config = dict(
    arch='unet',
    dataset='telescope images of galaxies (Galaxy Zoo DECaLS)',
    scale_shift_norm=True,
    adaptive_grad_clip=0.05,
    lr_schedule='wsd',
)
Rows from block 4 of a small image diffusion model, named by matrix and row number. Rows with one number belong to one channel. Each number is 128 + 24 x the weight over its row's rms, rounded and kept within 0 to 255. All counts start at 0. Numbers have three digits each.
After each channel's rows are labels from the 100 images, of 14848 (inputs lightly noised), where the channel reaches its highest value: "responds to" is what is common among them. Only what is clearly more common there than usual is listed. The data: telescope images of galaxies (Galaxy Zoo DECaLS).
# convs0: first 3x3 conv (model.mid.1.convs.0.weight, 256x256x3x3, each kernel summed), inputs 0-127
# convs1: second 3x3 conv (model.mid.1.convs.1.weight, 256x256x3x3, transposed, each kernel summed), outputs 0-127

convs0.170:128105125164188124111125170112098117140063157130124123141088103134149144125119152145089162141119140144149123106117137122168097110142147105105104176139119129148103169116133116102128113114131099151128160141103129118162124103121165097140092153144108113145160143109108112133132133119144136125096137106103066119108131148125112143129152123111087155116082157138136178143151118165113142134121
convs1.170:169130133110104150154157164140178142154190142166109154128149113135108111165176094117122097122139105123127125097147094147090117140124129158142129074151111168130121165103106131164139137154136146109155119148139143136133100124060078110123160138146134144098174186133161158140143104136107106136165126120143119087121129122145094143107114111120092112107130118132121123133158125118127171115126
responds to: roundness: cigar-shaped

convs0.74:156123098141135110146128112177147121090169137118136094103100066139144123145074147083140170133155083135128132137135147158075131126197137137156144155122138113094124130125127094108168114085112134118155142110133106165126155135107145135116152133142121123118089176128095130096132147174174134132120143147169097124147106125121102127149112160116122140121090100129106140150123102091135168097116
convs1.74:091149129144148102142096146129078121138084132119100094139137161090140105138142112107106089162090159126153145174165120125101146114103108118111111075134129148177126090110093119132146117141112137110133093126178138133130167104160134100117152161153072122139073080128138108169144098091104156142086123146120131106147140156150186111134150149129135155129169126115121119136154134158118088135120
responds to: roundness: round

convs0.70:169171170133111128110173146116159164127158092124130161121054139137141190142157158129146117141143161130109058114122134104123100118181154142122136130102120117117134149098130143112085078137131123131146104146104144128120101138122116118133149138113125176172171137111184135110109157122166134100099176114130130114102090106135136161069148154127082136136135111136162128110128138090105112164150
convs1.70:096126140115159123132114138077134118111127122158102123162144118171140157153088108086134137113108109155123112116101154184136132142153148108133141157070098189120099126162084130126136145072163129102179123095140142099155111099148183132158127108152131109086136100183082122112115142148130164099116141157154113135125138135088153075169131120098134120151130070101138136152114097091124112139142
responds to: roundness: round

convs0.199:142122137087138137105118142162095136118176135123181132099122144124118175121084169127118147093109119133141152138119101125109127111145127115121095093154139117130091125131096109130139150138123109145124138093115124146116076117133158083118151171154135119130126131193138112127134110109161130131157116149131140089086114157136161130173153128096145118143110135154152141099121160110123177148127
convs1.199:137116144167072166143164139150134135174121155164096129112142118138128114151134159160121124124156153113115113130132131104162090100164139143100137110124106125131121121148144131141123130117142127134129111133082134103153161141104127134136152110151127162067084034129127136087122118167124113149182125123113115126128120084122131121116110123067127097131146122173173137183138168140114130130164
responds to: roundness: cigar-shaped

convs0.31:152133123132157109109139153124147147105136125131110076166113095175121215161100152141140166076119107118106134114141128165106147133153146110106111109114095126118151120170156127108162118118097073100138138152120121151164107175144171131097112132137124121137134113097150134166110108112134130138146151113127111151121148094111125128116113115108185106149103162150146112167110088096130143166133
convs1.31:132081130136118186167135116104152143176160149145127166126102131068136084130191139133152094107119150099119131112138139124125142144089083148140169116124150097149117144149141165111104144135102104158150156108125099088095116113122157094129107161151120111117084135097127141099127174180082153151152104133116149124120097129118112140091155121079102108103170107144128116143099150131136114120175
responds to: roundness: cigar-shaped

convs0.253:139126106119133131117124114161115167163097126118123181141136110076077133135144136151110156118110130115102130130137074104091140137113081143172104099104152087102119150160147096145115108088165123182140092114142157114108189131115117152108145116122141082142137152089101110142176141173132126120103163097158099136136122172114123128099123123132146113129088128118133139121162125103162136177113
convs1.253:138111147139130144096108140088172105122146105216100106139113124113180133090101121171111090152125124132166114114089154102171128130145160104116147112125116141142130132111124143156127134126120113128098108122131067134133096158190146141091156105131140101126123135135125117084133129133162153121165144166133134150155139080096140161176133108127120150124143096144151151139115088146087101130156
responds to: roundness: cigar-shaped

convs0.84:156134129187117131107141103150166137120134156110125130111118083148121120164079113106113112095146089144165117153141146163077140128106106158138120125091129116086170133118079148125174104139115120142132151131104119119116141123106143106146165131106102155082122151219107122126122166124141145120194111147132108072103158132172115135130108139150145144115126127125116172126133083155127094141103
convs1.84:119150134138130158100122146137100106127135107131127086136114108115137153138106176171149125087109122080127151112122154166149073107129129112114128123134105109145113121103120141129079118130134140119136155105112141137102145087139114129117142151117120069167111131078133127124094128133137097125144091114126116085126050128150150155115136123127118112089142141116132132124118102129144080165139
responds to: edge-on disk: yes; roundness: cigar-shaped

convs0.147:144085087141140118138106127095110150133142115108121121100103109151124106136097148113140129149106110116227111143159126150093172106107141115125128119087111094083112110142106180103167113113084134115152123108112105123123154089120117179137158141079150173104169092134100142131082173076117104131119126168169123142143141129151109139155155114164115144124132117154122159135148125100130149161129
convs1.147:129118147122120128135168119116095098138097109123157126115139170135162102123132161154114150095176102127106125104112123105120126141127125136147103141135127154112136136108147143149123166137123080082163108149119140100105105116133147117124116149140121085168139120131146114142152104140142112129137123143102132165120096097128128130115173175124117090122148097114145106159100132121143074163130
responds to: edge-on disk: yes; roundness: cigar-shaped

convs0.85:166135123117125164131088104138138107092143140112142087179128102082112166111158134142131100137109110141177163120107109122092131141103123118096102076115098139196114116087120136148116105157138131117152094118107120113090122100132156185118122115115151152135166083150101110145134138118138119143110115141136158147127139106099124130105143141130104136141114148101125163141133155105138130120098
convs1.85:107141159142112126120162140139151152157116152157128177154116122147155085174117136151133130117160121151083111144111150116127138125116133153107136144119130140096138116117126113149095133107104105110150110141134162151079102101050086137110109162136158128166128117136095133126094121141147106144155157105090116185130102139156145146136157129129144112122141121142143152110127176127138137167121
responds to: roundness: cigar-shaped; edge-on disk: yes

convs0.129:212098135119117186134162141111114141118152101131133123118111114127101137117114123097150126150102130134109123141111108135139159126107086122153136154147120104150151124121157078129138139160160113127144119154121125132104111117110120123166103129116119130158093157112133139144116123140179123117110157126145078166165129120136127147129151106125132117103149081158083191125116105117104160140130
convs1.129:100167113114124104092129186108162116130118152148159146102080143099143099119107157156105118128158141115144147184098141144141089141128127159113143143160095124121106130155140123101138083114102139131118138139185126170142139157137145155079108156121122046165142115107112093128118122143156118106109110154140131139174149113116157138111150151133134178102150117116174166119126114158124093102116
responds to: roundness: cigar-shaped; edge-on disk: yes