A small image diffusion model, trained from scratch.
Training: 17500 steps, batches of 384.
Rows from block 3 of a small image diffusion model, named by matrix and row number. Rows with one number belong to one channel. Each number is 128 + 32 x the weight over its row's rms, rounded and kept within 0 to 255. All counts start at 0. Numbers have three digits each.
After each channel's rows are labels from the 100 images, of 14848 (inputs lightly noised), where the channel reaches its highest value: "responds to" is what is common among them. Only what is clearly more common there than usual is listed. The data: telescope images of galaxies (Galaxy Zoo DECaLS).
# convs0: first 3x3 conv (model.mid.0.convs.0.weight, 256x256x3x3, each kernel summed), inputs 128-255
# convs1: second 3x3 conv (model.mid.0.convs.1.weight, 256x256x3x3, transposed, each kernel summed), outputs 128-255

convs0.147:135131154155148100102053100120119129141062092109177102126112094137086122132129022085078116078110170117127144082111103072168146085151086163177127090119164136124110129161079128099194099112161111132135145201128123141134142139130123131119133111109082130150151199134135087148104105142127077110126117123131087087135105104106095071103162074093116109148133109141123108142097104128149074140118
convs1.147:103167092119073071073187173120055062086138106131194117182072126110112124138154143102120131149136123132119158131104192125112097148108105139083117170099098125140114099092163127204083150146117145167157105077169135116171153177128155081062132081110149121081143083138136162097150088116137119195052112108078126082117076132139103057128038123104100097061163127098095132113071120148114101130103
responds to: roundness: round

convs0.49:149074075144099137158181132126126107100113018119178111174128136153242128112125119143173188120140089197128101146094153159149169108164101125114145117115136156117090137088071128161091127143171082124147159110182092135121049217100122132121100131113131125185091093126142148141127122188123142158094132200128075120092089097091093163105141125102171121151134133196154104140113191121130129126133
convs1.49:168162137114095083103102214116203086131144086150255087227087159114146216096099092146065102116114190110140178146137142077123109149132115135131086159113217096100116145105134102130094136114102119092163182122158082111098153114129136129122098153147102116086145108112124082104107116140187077157119159092140119134130142110143159132167101066160157145123135069122128133174143097162116142121107
responds to: edge-on disk: no; shape: featured or disk; spiral arms: yes

convs0.16:103206120146107153104167135146113164132079132134103084114101165115120139132144187159143066163124122104154136143121165101142104085134089156002134139118154031110114146144065139148172139124164133179096108118081076195105087087137168112109113048109115155174130120178141118176078098152110085153106164108167138134128150141104172165184168131149114046121157170119139169107102062146071105134175
convs1.16:122084175087144125085109127099170105070083195150119072109195109129160144151115122091115166070111112147130125130163131156152142103148103109037147146161051154103189112098120176099130121134180157152148147144135137144165153084156107093158103153119173099192101136119094114137137132128126111136111138157102160174189109113122119132105147134158171074105105150119167099133192157178192108137135
responds to: edge-on disk: yes

convs0.61:137076141110152106096130129151201130077114106085166134117124155125120116177105146116169183125134167131130111124137209132152149089111171134162127121128116106136100146139204130106042088147165118094185165094135202124120147225151095104138135116139191103097163071181076127087115136184103093101118090112161132172114129162119123083089161130137132129166135134103101099172212057079156158073111
convs1.61:137172135124133129097029108134121112093111133145138152161135160161119097135166113111220147140144091051125090084137081118136087177115114154255096119152130117151069153046136169138127142103129129157075118087135102149147216106125173147063092096129098112122104156114134152152090167064158104142122073148118197129075142148115099099146112178084145110129173123083163144074138110133166130119123
responds to: edge-on disk: yes; roundness: cigar-shaped

convs0.210:105097104114104178236054104117114126144121148101189113177118166125089111104142159112163125086119131255095134146156152179089119120157119115144154077151000156161169064162074145098098128137128170127087135085143092134087099097096096163151143137115117131125121097136084164159120104165142180081164112201105123116094101110113116112136103121138125138114155136166094128163143103122138131116121
convs1.210:177131118128134086254092181106148127136096121142137115132164097127141098128132086146089119113153118087156123141152136101108139154134126158128192152149074048157093113115068127130177097107166083134159121164143079111130164090107021131146159113103132145117115130168107101095141135145145126107123132118120107107175146118159119145145177130132128129117143124100150144117120160156101088142139
responds to: roundness: round

convs0.159:081125137099080161109107151101074122106129106122094072164156096137079131110089107101166150147226161141120142114096178119132157131083135155143128096151111143124117111151173095139067085143111091179122216208145124121094089128097158131169141109104100139157136097138161154153116112147147178087095175127176122133162145146139109134121178173167093147125180135096142125174125172090152143089146
convs1.159:123075078140113145181155141132154099100129102106154161111137151153168122151105157117099101052126074158166121122130133155092165116127101091162125106118096120188107134157162142142069178144179111125136122169103119087112165076198223171130081156121118121151138148115130140085131130088128167100133114194198120102142113169131104096086138071188000136166182115112175127145097147131155113159111
responds to: edge-on disk: no

convs0.143:141120144126133193081110138128116113197141115112181125083181159194114108169137112139064172127190131162129140148131128104086135123083162135083151057115099195152134096178100161195181077146144147153069084175020107137117129148194120136125130095165106118159127083101095130185145103115147111134127104163113176104128107182108121125085135114119103119117140174163112169161107182146112103127156
convs1.143:146160104108157129061067106168104125166133168126183139147189089143143077124080134075102107130157222151113100121066178122159119111095107127123130138177150088095179131151100096111132137225132115181107168159138172112143076160086065138145155181059121081135143144127088148147081115188098149152092126127157090155117175118112088142141158092139114118114156100148144132078117118133162090070108
responds to: roundness: cigar-shaped

convs0.79:083062166130150176160178128167129124154136110092150093126147111091168131130061149125145139098130138147139110141121095167167092177099116097162159116093165170079127105109109137126094128127152141072112114159094162142150127100107164161160150063136100049151178152136170143099176138094131133133164085160137111136147113056103123104113078159123163111110199103113122182114129177135140087085110
convs1.79:189163165158135119146092078091138150130128126130089143067094105149006144092190151179125115160167100089148113153132155114070146094126107133245123076162168124113143116121149097152090132121165111122143080107153113032122119141215140159036137130194140144170098134099155129126108115107101127086093143151109113118121114175123159152144153134168099117124170133098142091171129181106137152157176
responds to: spiral arms: yes

convs0.50:122186149157155132016101124135102102132140158119123138121069127163063117150142144133092124159127095171120112163094138151157175157085144183189118159107093128134121132085112114158156115164131152141126086109161114128152095130130106152118164108168114117167122111124160080116141149101129086129117094079136136136107157160176112201120176128192159125178117137161185130142162173150101149140159
convs1.50:119122082118138079130144145134156181139101119105073139108166080193148049128120160089099146115167136141181164108154155122110147153118129091137134169117210150135158160139149139166146097136099138128131151152144130106110123122079030140135100151119094099136155167120110167129123084114123093168114190119103117148166151083109102137144080081107136123085157166157094080155134106141125155112102
responds to: spiral arms: yes

convs0.202:129136083120102125093090141141082133092173089086108063156086080129142133101126114116109149168117093105167192098105151153140164116127128145118118168105178119180114119082120090111164116056088076134121156151190175144173200084164102131168144136135154165068186111156087191171104146107039157185150127200171147178166145134154117115192176104125122157151129164119150147062203196155123113155125
convs1.202:137208142111142177135124119118173107174116142164150135110123133123154113103101113101149133106150173092089131161113141121121093117164131120137154120137064136091188131142119094134081111133133160146142065171090145104065107219100128132106066131169071092127143132144125135137181138167165104076086126084125142063153167148165133134101100137168084122051097185129144127141101096087163101074137
responds to: edge-on disk: no; spiral arms: yes

convs0.234:172181182107148138122215165158145160135166161128118176077159141157082149115135193074174178145161116107142167138122117163171085190063108121143131111151103156127140155158189116153156123169169127080113144115125132113091156136131175109144141094112180071095075110143112188092131106111174101124119105125133123170114086062136146164109087120157114166092184116149132086159093156133121117147077
convs1.234:100089169159082132106047144093123156163099121132169114130088115174113147135129100192181124112110126135124057141176146086065139145194144135153158133111147097062082128196131190135123166151166153153132174109138114146106126117158124155065132108126083215115161207121111095150099156152110118098103068153171133151145143187151097128182176128138141145182075158144122187116113149154144121100116
responds to: edge-on disk: yes

convs0.127:148073180159140161183162123121144132110110179191101088127128097158130119147056110137136133121133129161110169128138167202111095161141136118189138119156167136103127123103142088135135120197195159129144178160134113090144128232144179181116152116145118102068091096176147113104165128134178087155165162136100117082124174095133148089061145135108093158095113120122102115148079101117131144119130
convs1.127:123208170104157132126166122114115129090118165076090123114100089129125093154214114108215154148093112139149178170143114143096130114134114120145131125143118141135117156144119113145118119154255090246121148064124113132094127085158139112048151082140110114132128157109172127110089095085109144166101081154135142173146088133145101102091101091103108108181062147109146151101128177119152110144120
responds to: shape: featured or disk; edge-on disk: no; spiral arms: yes

convs0.213:201114131114093123087099148140115137128181082136135137159083138116087142110105120157102078153090103082114134123119164113175140092051148162106148142138181112141115141172168127116133114109135165088096112149178144160106133146139105096140123140117102181129154133088120139153117078091175174144146134164084102097104076153143133142127153149184198177113111088152096148088084089120188133146099
convs1.213:050158119108082130155187134173123122134169143184075130097191131138151104135088141130093131075100141152049106158147173095064118122192120165133140121140115128106160145153126101184077159105139130163114118104131108170145120113151159093188075091122133076096109167199126136164156149081110083153119113088138131135135106115143107154134127136097197150172135155081107132143083191101103112129073
responds to: roundness: round

convs0.75:156136140141115150134148135136181142158150137120133099131161169146060116100138134118122150120162118080169102126114113127183104091215170091071164092155102143146169145187084138101144147122191125106106116080162125175112103136104106123104100158087160111118129151168036120145042158105205113110089110136162176101171153181142149123090124094122182131096110194111110092087143142122103132113120
convs1.75:149188118153131122121065197111073169103160186110103112137129036102184125152153110150123140107150123133118161182141173127099197184165091160134138144108116123143174122139143153127099131178109136119116117124124133142100151141114106085068175152155121123160076106124098152160138055162066101170180071091092119133110142116144062160123169174091103108071144101120105091126136140144149117128121
responds to: edge-on disk: yes; roundness: cigar-shaped

convs0.1:175135128120110175196105193118138177110145173144084129107137134073114117141202127200099175111028115132192138140149149102090108200141093124157109147171131178107138090108084075134124106124127140130118096077047069150155104086128113122146179135156149096074109122184105118119134135100121139130165109138087187049147133130106159166106165075130090125108127096137119123112186099149123088162135
convs1.1:165181105102151081130130069200123114190122142122106116127126176155166108156164184120123094131123065090129063111152081121107086099111113153247147143101083127167094144125121154126148178146136113136109028081135160113126110091163189091096089082133081132130104115130123178119074115107116147106094104138125167183118079081094067156148154151129157130179193106129204125130150141092139172120112
responds to: edge-on disk: yes; roundness: cigar-shaped

convs0.35:127147167115160165162095093105097041094048121096141103132152123142113083137131093120145203227155113122107160089143106090118166106095140092125143151113108087156161147155168161154102087098080133195089159124052089065132176075115147156092097092183114128149177141150131072134179141147104143133140178183165167149165161153147181134128151139103162133163126108131168157167149127137122188133152
convs1.35:145076142108174134105099150122197144148172111171160220178138136156157117116105086108161134125159148108118134077118153133160092096149098152176069129141195132096081140082119091151120085151114136074156129127137133134114075169141115130119139191165134127127146122096072120081050101178123126146129123125125126098145174153096122119139089132107059154095096125159107105140159136151165110129118
responds to: spiral arms: yes

convs0.73:198139086113132203130144146112121162104077116095168077101123197103150109120193170105175112123140113134125138107152128115168157162160128224202104113137181126086109133106100164060085154117093152129109097130125133161106104091109184137141131107165222131132134131130136151163108087105123105111091147163114129122157095162139205112091129124087127122106147156128184086146146085091095093120112
convs1.73:140132041109095146091099142148121116096099141120100174128173156118157137146157139101177194149090192063152038130146140138110150148120115194197096128115119146174070129095098174097165153153131107131129146098123143118171225118128159110148099117046145103074116123131139139104097094123152120120135063181170128133137105107127111125146141150071169077095114140176129167132102153120146130141155
responds to: edge-on disk: yes; roundness: cigar-shaped

convs0.69:122192102155165136102045139135116146115081138137084144152082104132157088116153126081160099152145159146134137058142156118111097137099123115135108102149086163146160104164067128168182113127187131143146139175093069089130090128113151100099101147141109156216189124116137128134099169131131065121119102159069114133111087085099144091110118103133169133116111136107126178130082118099179121183168
convs1.69:189174209124143140140104117107089138147107099108076155096118089121201122117138091205140120147124149154141130193113110100090137100154105192156126106094088104094136118132111126144171118128149147131150125167058156168127131136172076112108116099117130142166061119154099110145153169097155142113136130151103095086107112103166168102161173204128150151168080130203140158138148123139144100105133
responds to: roundness: round

convs0.237:145094087094111082148154144121116122140148088167123139094136107127095099153122154152157118165142087161094145112117164117154123163143186173037116139048087138155130092097122157141133140115148149175092147132109077105133129125099197148103083208158097112074143112121140156163163154135143103183065160099146148163100123128122100073161171108120078093105114118107091129112157152082153094152118
convs1.237:066127164094142123075125137137116157173086180121154173098149167144085150154145096087115096139103058111129187133139133099111132108124193165136062145170129112135152138147138051131183124137125131110146143106100172124128122119075162113198098139140164143148149101114168103111141119110130159158164145118140093129157136076149216113088089090155143125173008129132150106144093125148160114122167
responds to: edge-on disk: no; shape: featured or disk; spiral arms: yes

convs0.62:131153122099106142101079118120114107111118140098048115084115107099106097142152066136140131130105165153100129131143149082144132129112118112188105100142128071157127179153181140110139128105084143171153103123121125128168127006078175134148135108169156126084125126133175141131109026151100152137147113100120124175162157092123137118147118084136131152173175106146135180132136075139111213110093
convs1.62:082133147183189091152166108148169096166090119124132206127101096112083136082117085147128129123129133127113108091095164164125185080103161189160098135125101161125152122107105075142164146121136133132110134139198125163072120153121136171061137114119166201198212109140138116114135164078161122097130135158131146137105090136097177152138159142127111135126067131102105110162073181186131127142108
responds to: edge-on disk: no; bulge size: moderate

convs0.130:159116131098125139143082128147135174134128125080185094136114120113079142127149091119125098140184113140197144092145073133135138141085107112191095119127000108079142132152137129131190159040146102123144164140106195089097070107104120117163192156167167150113096061114063163151114128145151107081141113109119104104109119090102164112128147165129157076152127127103082108088186124132070110158105
convs1.130:123113123112117154141106176084100125135161091138051182109033190131136181095121191124143118145118164136068110107120162170152068134151149187176132121126068113103094138092097127076131149129142111103110134106159114203168178138115192157165136102100077122077110106139189175144133138117100134142110104114090111137151136131118120090130167113071094088126132117100154110096072096119097121082110
responds to: roundness: in between

convs0.9:133119075148169097104163115111106159100115131148109182130103106089103120152111161167167100142178100102118134104088094215086121181082107130176115178068142099113085144169147178165142106129097079151115129166167125142121139167148156121097127143163148090128149122149129146127136126108086088170151138223178138144100131064144102152131149100197180184117104077205130124216158110122150167146127
convs1.9:113131129164120028088079108139162114172108146081113145111092141166116134163141100147146113080126124117105144154142094068117125117099125095189103082111156122110139132131154112127130086146101139119123129123169136110071149144133118150108083048108049158111116207120088154126097158140161147096148106147136133169139144162136150132126152144151110110201145126083121152011143183162175131081131
responds to: roundness: cigar-shaped

convs0.158:132153140151129150071071148144035138067101118139120057104130137138218153129196143108068133108130069161138159110104119107195153094146152162129134150090158125105113142137169112189153160134038149140146154109109152120141144135166099102158148151137160135128139143140123138160125076081125149133085123106096111073119134194136132087120135119125094061109122140110079105079124119100083131029112
convs1.158:112174163107105115131172165102163190086129125143162113119115133113066100069081165123159185091138107096142144129158122140149089097165062157117119158097115122154148088119138098118158166161174072162130102101144139155139123153122193109147142155143132119068141130079138142201120166152111129115101106134127150179104085031111124038202093112122083157032160170083094119135132176084122127110099
responds to: spiral arms: yes; roundness: cigar-shaped

convs0.179:149155131110094131069157160135094061152154161089187170111168123125127112129145092135095156126181095148108110151100107154118129143060164118134168148107096198098116126142092120181106141113140082127109167182077094121139097199139157143080102149090147126215064132129139114126156088184110199133103117125153110118107106138098136130103160100128110157079180152149117071139121152133129081138138
convs1.179:076153163157137097159118121142143171162121070140251152095185131128168129149085068139177155132133161178112181103126169101126127104110150080063096131133200095113168139152106113087136091204083136112092126096090185132123112152119102129085142189126118165143103138090148139175119188080152114157088088165118097131102132175116157119162139104107140096152130116139137134076090150090092053150153
responds to: roundness: cigar-shaped

convs0.22:180163108133161147105122123136136150101102148116200149153090166115011146134118122089148121139074136090071161172139136098095126148136085086119119121160153129086126120114049092150150128149157161136097086123118138102112187114204217098146150185110139178090149111147149140131150142127152143126162067181103129119144143133124117084145142100128099151145160153144133135163122125183130111189108
convs1.22:142138168096122152143060101119136086204144130135179118152131140125062112174104117091092123111116100154119068114144132174138164127107129101165119151137097122193090125172129123133091165106115145118133180052123148147187145086153176086157066115106114104128079123098171149139099097135133115150070118138131136152123106150173108111128135192139086104144148111105131130067193128120082147148135
responds to: roundness: round

convs0.111:119167154084173113117155134097107122091110124118111118174122125107126112142153159132127171130074103164054086160143098086147153171101167145106136118091161091121129069050191110131127140118165164110083139133134146095153127190138142096130094085148146109130125148128106098116102112166153093167155088147141104211132099167179142115124104154127192110132174147129096123110135094122158079093168
convs1.111:143094106158111135144106132137148153136101133128113100099151152173115102088084093166154091167155113052181196101124108074145142122144118103176108170113151155090159134160125099147126117123123112129146163125113076138082083055129094141121165175096157137137126126137127104102127146055146175115136132130145153144116154118111131150164208112177151139110065105117154151119108135153166085178141
responds to: edge-on disk: no; shape: featured or disk; spiral arms: yes

convs0.250:159205099109089097105084149095132155125117126096084141153163110109032109120132151100121166140170123138121151158093102104132137093104104106110207124117214100098153178161102115099134106134143129158139105148129072110112075115090113130105186141097163160098093134118150173127146159180124101154094102173107133164114138147063093117147145148112111148125114100114116155120087158107152084134143
convs1.250:152107221127165155156177088138165059126120127094079123097068163107180119129130141156155177086132124171124173118059181141159131139133110140124020123133145121113126132149142118146091184116123140106121159095160198111123123133149097095146175083151128111149100133126125129145120137104137107179155154152145146124140080116150134088158123119138090115158135139080130132075143144165140136135138
responds to: roundness: in between

convs0.82:092137135131194150135126172150118091084144102078195139162143136132111147135118173058150166151095069114097114110113151110138114160142181065117112122135120092164160157114094094156109155117124140119190139114180142109089136129100164129111131091146093113063123149106118127160113095131138089167072115178145208194157101130170164149093106125132169142174149152195070093108117181174127147161166
convs1.82:127136173110147128151102078110141084172132131121157082135104181156218146109134122153114119117129120137157213149097101124139080125105128129125119070119120176121123096148132090162146149120121094112118118164153118118135124164153048147168076113100126108118138147143197187118165096113103096053101126129157110123152167107117124138153199127141144171111137128057157151084098142055131125103095
responds to: edge-on disk: no; bar: no

convs0.227:109070122139152092149166131150166153094114085145070192107094125150167075111060144097140087172065160191176127104120121173109120146069121149168100161129129120120115104117171169127173127153141145089162135128167104114150118069084085126135139078078136148178091115144118125125098142159081119184111151136169096183081105118095095161178109150161150163176141122136151153136124151119120134137131
convs1.227:175138129125161124136150135064175148132113165088093052116171163130080176171154145128157159109173110079158112099124133070143126087180142126065173067147174178090122111141099135144083061114127095149070124202111125134077166182137075145129166121111136101155099112140155104098137100128128127090156067128140127101148151149139179161083148065121214114138069118130107151104148110101162166136126
responds to: edge-on disk: no; spiral arms: yes

convs0.216:188133133115136164127172123150102127167130128076166108145085081169084121201113130202145141134100139162146126124114134099132151126134134089074118136113216105120109162142180108148129138126154100107122135188147149099155115195163109076128162157115090140134124151120107103139138121160068130161179130176102118156109126146124065158196153166125164103183063144107123101152174136149099099113105
convs1.216:157163153088200125042108092109184112149179129144075137130173151152119179128097145122097129148171130126122176144105126172102092080144139123100141132083206127136151132143087137144063134149123177101094109121127160142063104137110077147131159167135160141112141122140102176145080143081130133160153144047107127069122125144132092159121113102171190137112187133105146091155170101161118128100070
responds to: roundness: round

convs0.78:131115187116075170094064129108098127143133127050089106157126081175188067142175079102113078171154143120125119100127102122119114107090135154159126127123084135171140116221102176095116098107156119155139191138111085123108108088105110144140148120189141121141069124139150145108126120130126111144075164149146136124109121107111212117135096126083122105151116112111162079104133101155116094049085
convs1.78:121108090116125128146196191133071122080136074135231172141136090127061117115067033135154134128134160135150075157131133136159167204132084140130126176144072117098130181106155108082114106112074168136219115089146091175145131142132158119092095133131164139147126105160100164163166119187159171095115100169136107155142039148178136122123106087134185169117090154198122132131041114096074124152172
responds to: spiral arms: yes

convs0.18:187161151149057093187164186148144162136133136150107077129092100165173121089117132192158107141093146144158152125127145142172084154055139151099134141162159132162120147086083101088098128085169149130159078105130075114102123123086181097131133079094113129035119132112156185123139052121130169146154122075103138113150106105142150106124153181156164146084111118116103127160124111079152127125071
convs1.18:142101106116084129234098083114141114137110085124147152173139075108078190127099143082159099147105172103065075187107099134085123180117138135164163157085135117131081154119135125141187224150138029132083148131189136120110098148133236204115136154125134134166111110126141129151059141116138129090114118169115159145105141128038130129119073112151156066140155135114157121132118116148074157157129
responds to: roundness: round

convs0.214:168132116145121116110161143128137140107109119102115153137159108181008126085131149159071111126077145121134144099118092157114122133114092127165162122150092053091101136157155202132135081154174119104142113126167130103118124171087142147130134181194186111106135091162172114117173053115137103153116140153169120169113189078113138164086133169126117118122180133135110163131115119156125117107120
convs1.214:157097144126132123102088173119143127144151145154124112073085172143100123129089158122130075113181133149140109152105127092138158153105135170147119115132117167094090141147172116138124152101121153094116124111125128109088109096128179174101179114085167117126085181115127158156110120136110148158146124145114174117128127110157148142160166108130052103083054110069125113150161102067148142140147
responds to: edge-on disk: no; shape: featured or disk; spiral arms: yes

convs0.37:140128117146174128134124121140122113109077125092095087155147150096069120135147204095143151119036094105144185136166126133143102164141083086099099107117122139109197126106082107102138098106111123084158111157098122190128171153126167147153141098219153109074147116177158151184159124114129099172137146146128107106162159139133144094059133109145060194107155109119163140122113092166100112091099
convs1.37:155113113136130096111120110102102069117129120198109127187131162129163117142122137109193122106196123125135061146128137116141157136118145114170096174077086074157124130147133176148158133141163095174096139080105125120121175099144148102152141162134108055086150158149137196078159067120131112101128136121128178098124071150177079097171080089141066127115120157083189145097157124100180076196108
responds to: edge-on disk: yes; roundness: cigar-shaped

convs0.94:202157083141130119118147120130125125155176136174071182113122192145145101124077119105110120147113123215065136198086167128085104087150146166140120146084094130129126132114162139153142134159121123140121085102172051085103146185091136116113087149079106122155080129123114156104100133158163134113065165086166093132070135137097116143172085120148077149185137089083118088155113129149074086136138
convs1.94:079087150117121155169154128143066229164144129054134103143175113080132100171160122105129184090117035165156140092142131127154136155090146102100138106133132146141156176160146128074119111122105168101082145180121087095134118125113127138177137128123114108126091117139147142124171098072088118180186090114144160097181126101201130130136124045164178117138077136122138138019115134123114140138135
responds to: edge-on disk: no; spiral arms: yes

convs0.14:117096122149107113117186089127122137173149114129111160113207114147134223091156137110113197132123074172065109138112184165178117133122133126117142119139157134155115106126191144138110134180076165129089090125108088080160117102084128126157090141114136100068114157119101152122121141158164160108132127097142101158081132147144085140133095095157169079085119150180107160131109185173075112114119
convs1.14:090106153141146118054056138125137066133147094123229162122084104139136195139089101180153104093119116135129173098110131152091170138118120100130095102147208158159139122168099130161038095119116076122157159164093118101097191118133112186132147133157137138164131134099146109137127103121098130103177130148137115066174142135104178100101103131180128122120168116104151158112146083133154170129144
responds to: roundness: round; shape: star or artifact

convs0.25:097108069153168095113127114140147129093109184148204147179091165077155189127109089163223156060114174133089168133079096109162141140126082113052156090159136132119138181070096082125142123117167128157157143112145148093132183063121211130100157124086106148147148149083160145085082154135130123121163127140078131080185145133109112158102101143127122091106161108131047143147143115167136121121106
convs1.25:108153103133153117118120136112154140139090066115183111073104154130078100117114131167110107157144135185126099108097139178059121094103198112083100181110161171148158115134089150117119109148063133138114218115174064102131080126164096137072161134094160151059135141124137104134143123147120155166111118152120106174084114175199123117108067128128076098089148140113060094169137110122134126096098
responds to: roundness: round

convs0.40:121109111144154096176169139148123102116126164188158183156133177078118132134110121140112145105072112097093145125137158127177157098145092173079120161196121130131138156132175119105108127125140163082146162098122095176100065139197150118121096075051135140150073114062149139182098117123182146130078097144161114115115106143102108126083113140122118140110182146124100090213117118116129143146120
convs1.40:112126118143065114061138118146127194115171158110053079148131114165173083129120139140161134108072140111128078192079100150095129135105128099104083199143113122109168142153179108201191078095096130130136178112142062110128144104142125075146220127126098084077130130112108083085136098165105123120121076138107123181145154140151121122096151035139130147112058060088115140174085168097160106162108
responds to: roundness: cigar-shaped

convs0.194:141095131128159108156078098114165120103086113142075134119124118154177158065109153071130167138203074128101127150109124106098143136131120093111081093135183177102114146083160173205135166190161161158131139139161150084141108147136131099125132139082106060109112082069172146154092097147179121172128098107177144142180195110179196109073154152123153161121118126142156169112117179142073159082168
convs1.194:136147102130120098149139115132140142153078193127133225170124152119083120177088114158107120133154152115173184056126152116138080187091115068139083098148106159131126107168143158093107117106163172107102169087127100145129093086114144148119100208160138129120159125138092138132053108085120137060119192121122166109097089127152082142131130098156116146141138129110126052166134120161152147149108
responds to: bar: no

convs0.108:146133121141114129163165130097144160141144076085000110134092147137120090133135130100182111170164127193161135104113151072173111140117182153111092114093128156113136113155166150184132155089132114162144081141153126089151144104133165123120106196166135113126082088132145164152103112115177137123120149111119159142128054183112102090100123101121071176130100195139109127083154138103146088096106
convs1.108:066136093125176114130150114182040190126127210153029129098129145157092113198110197132106144104107161104167151120139102188143110138158144152123122135168168115131107159103127152119133073088140128109121117093112096133119156117105101104217142094133144100194145136099121078108120107080123120135128099106109159114142187089122209192202165144143140133164039120140091129142112094163181158118160
responds to: shape: featured or disk; edge-on disk: no; spiral arms: yes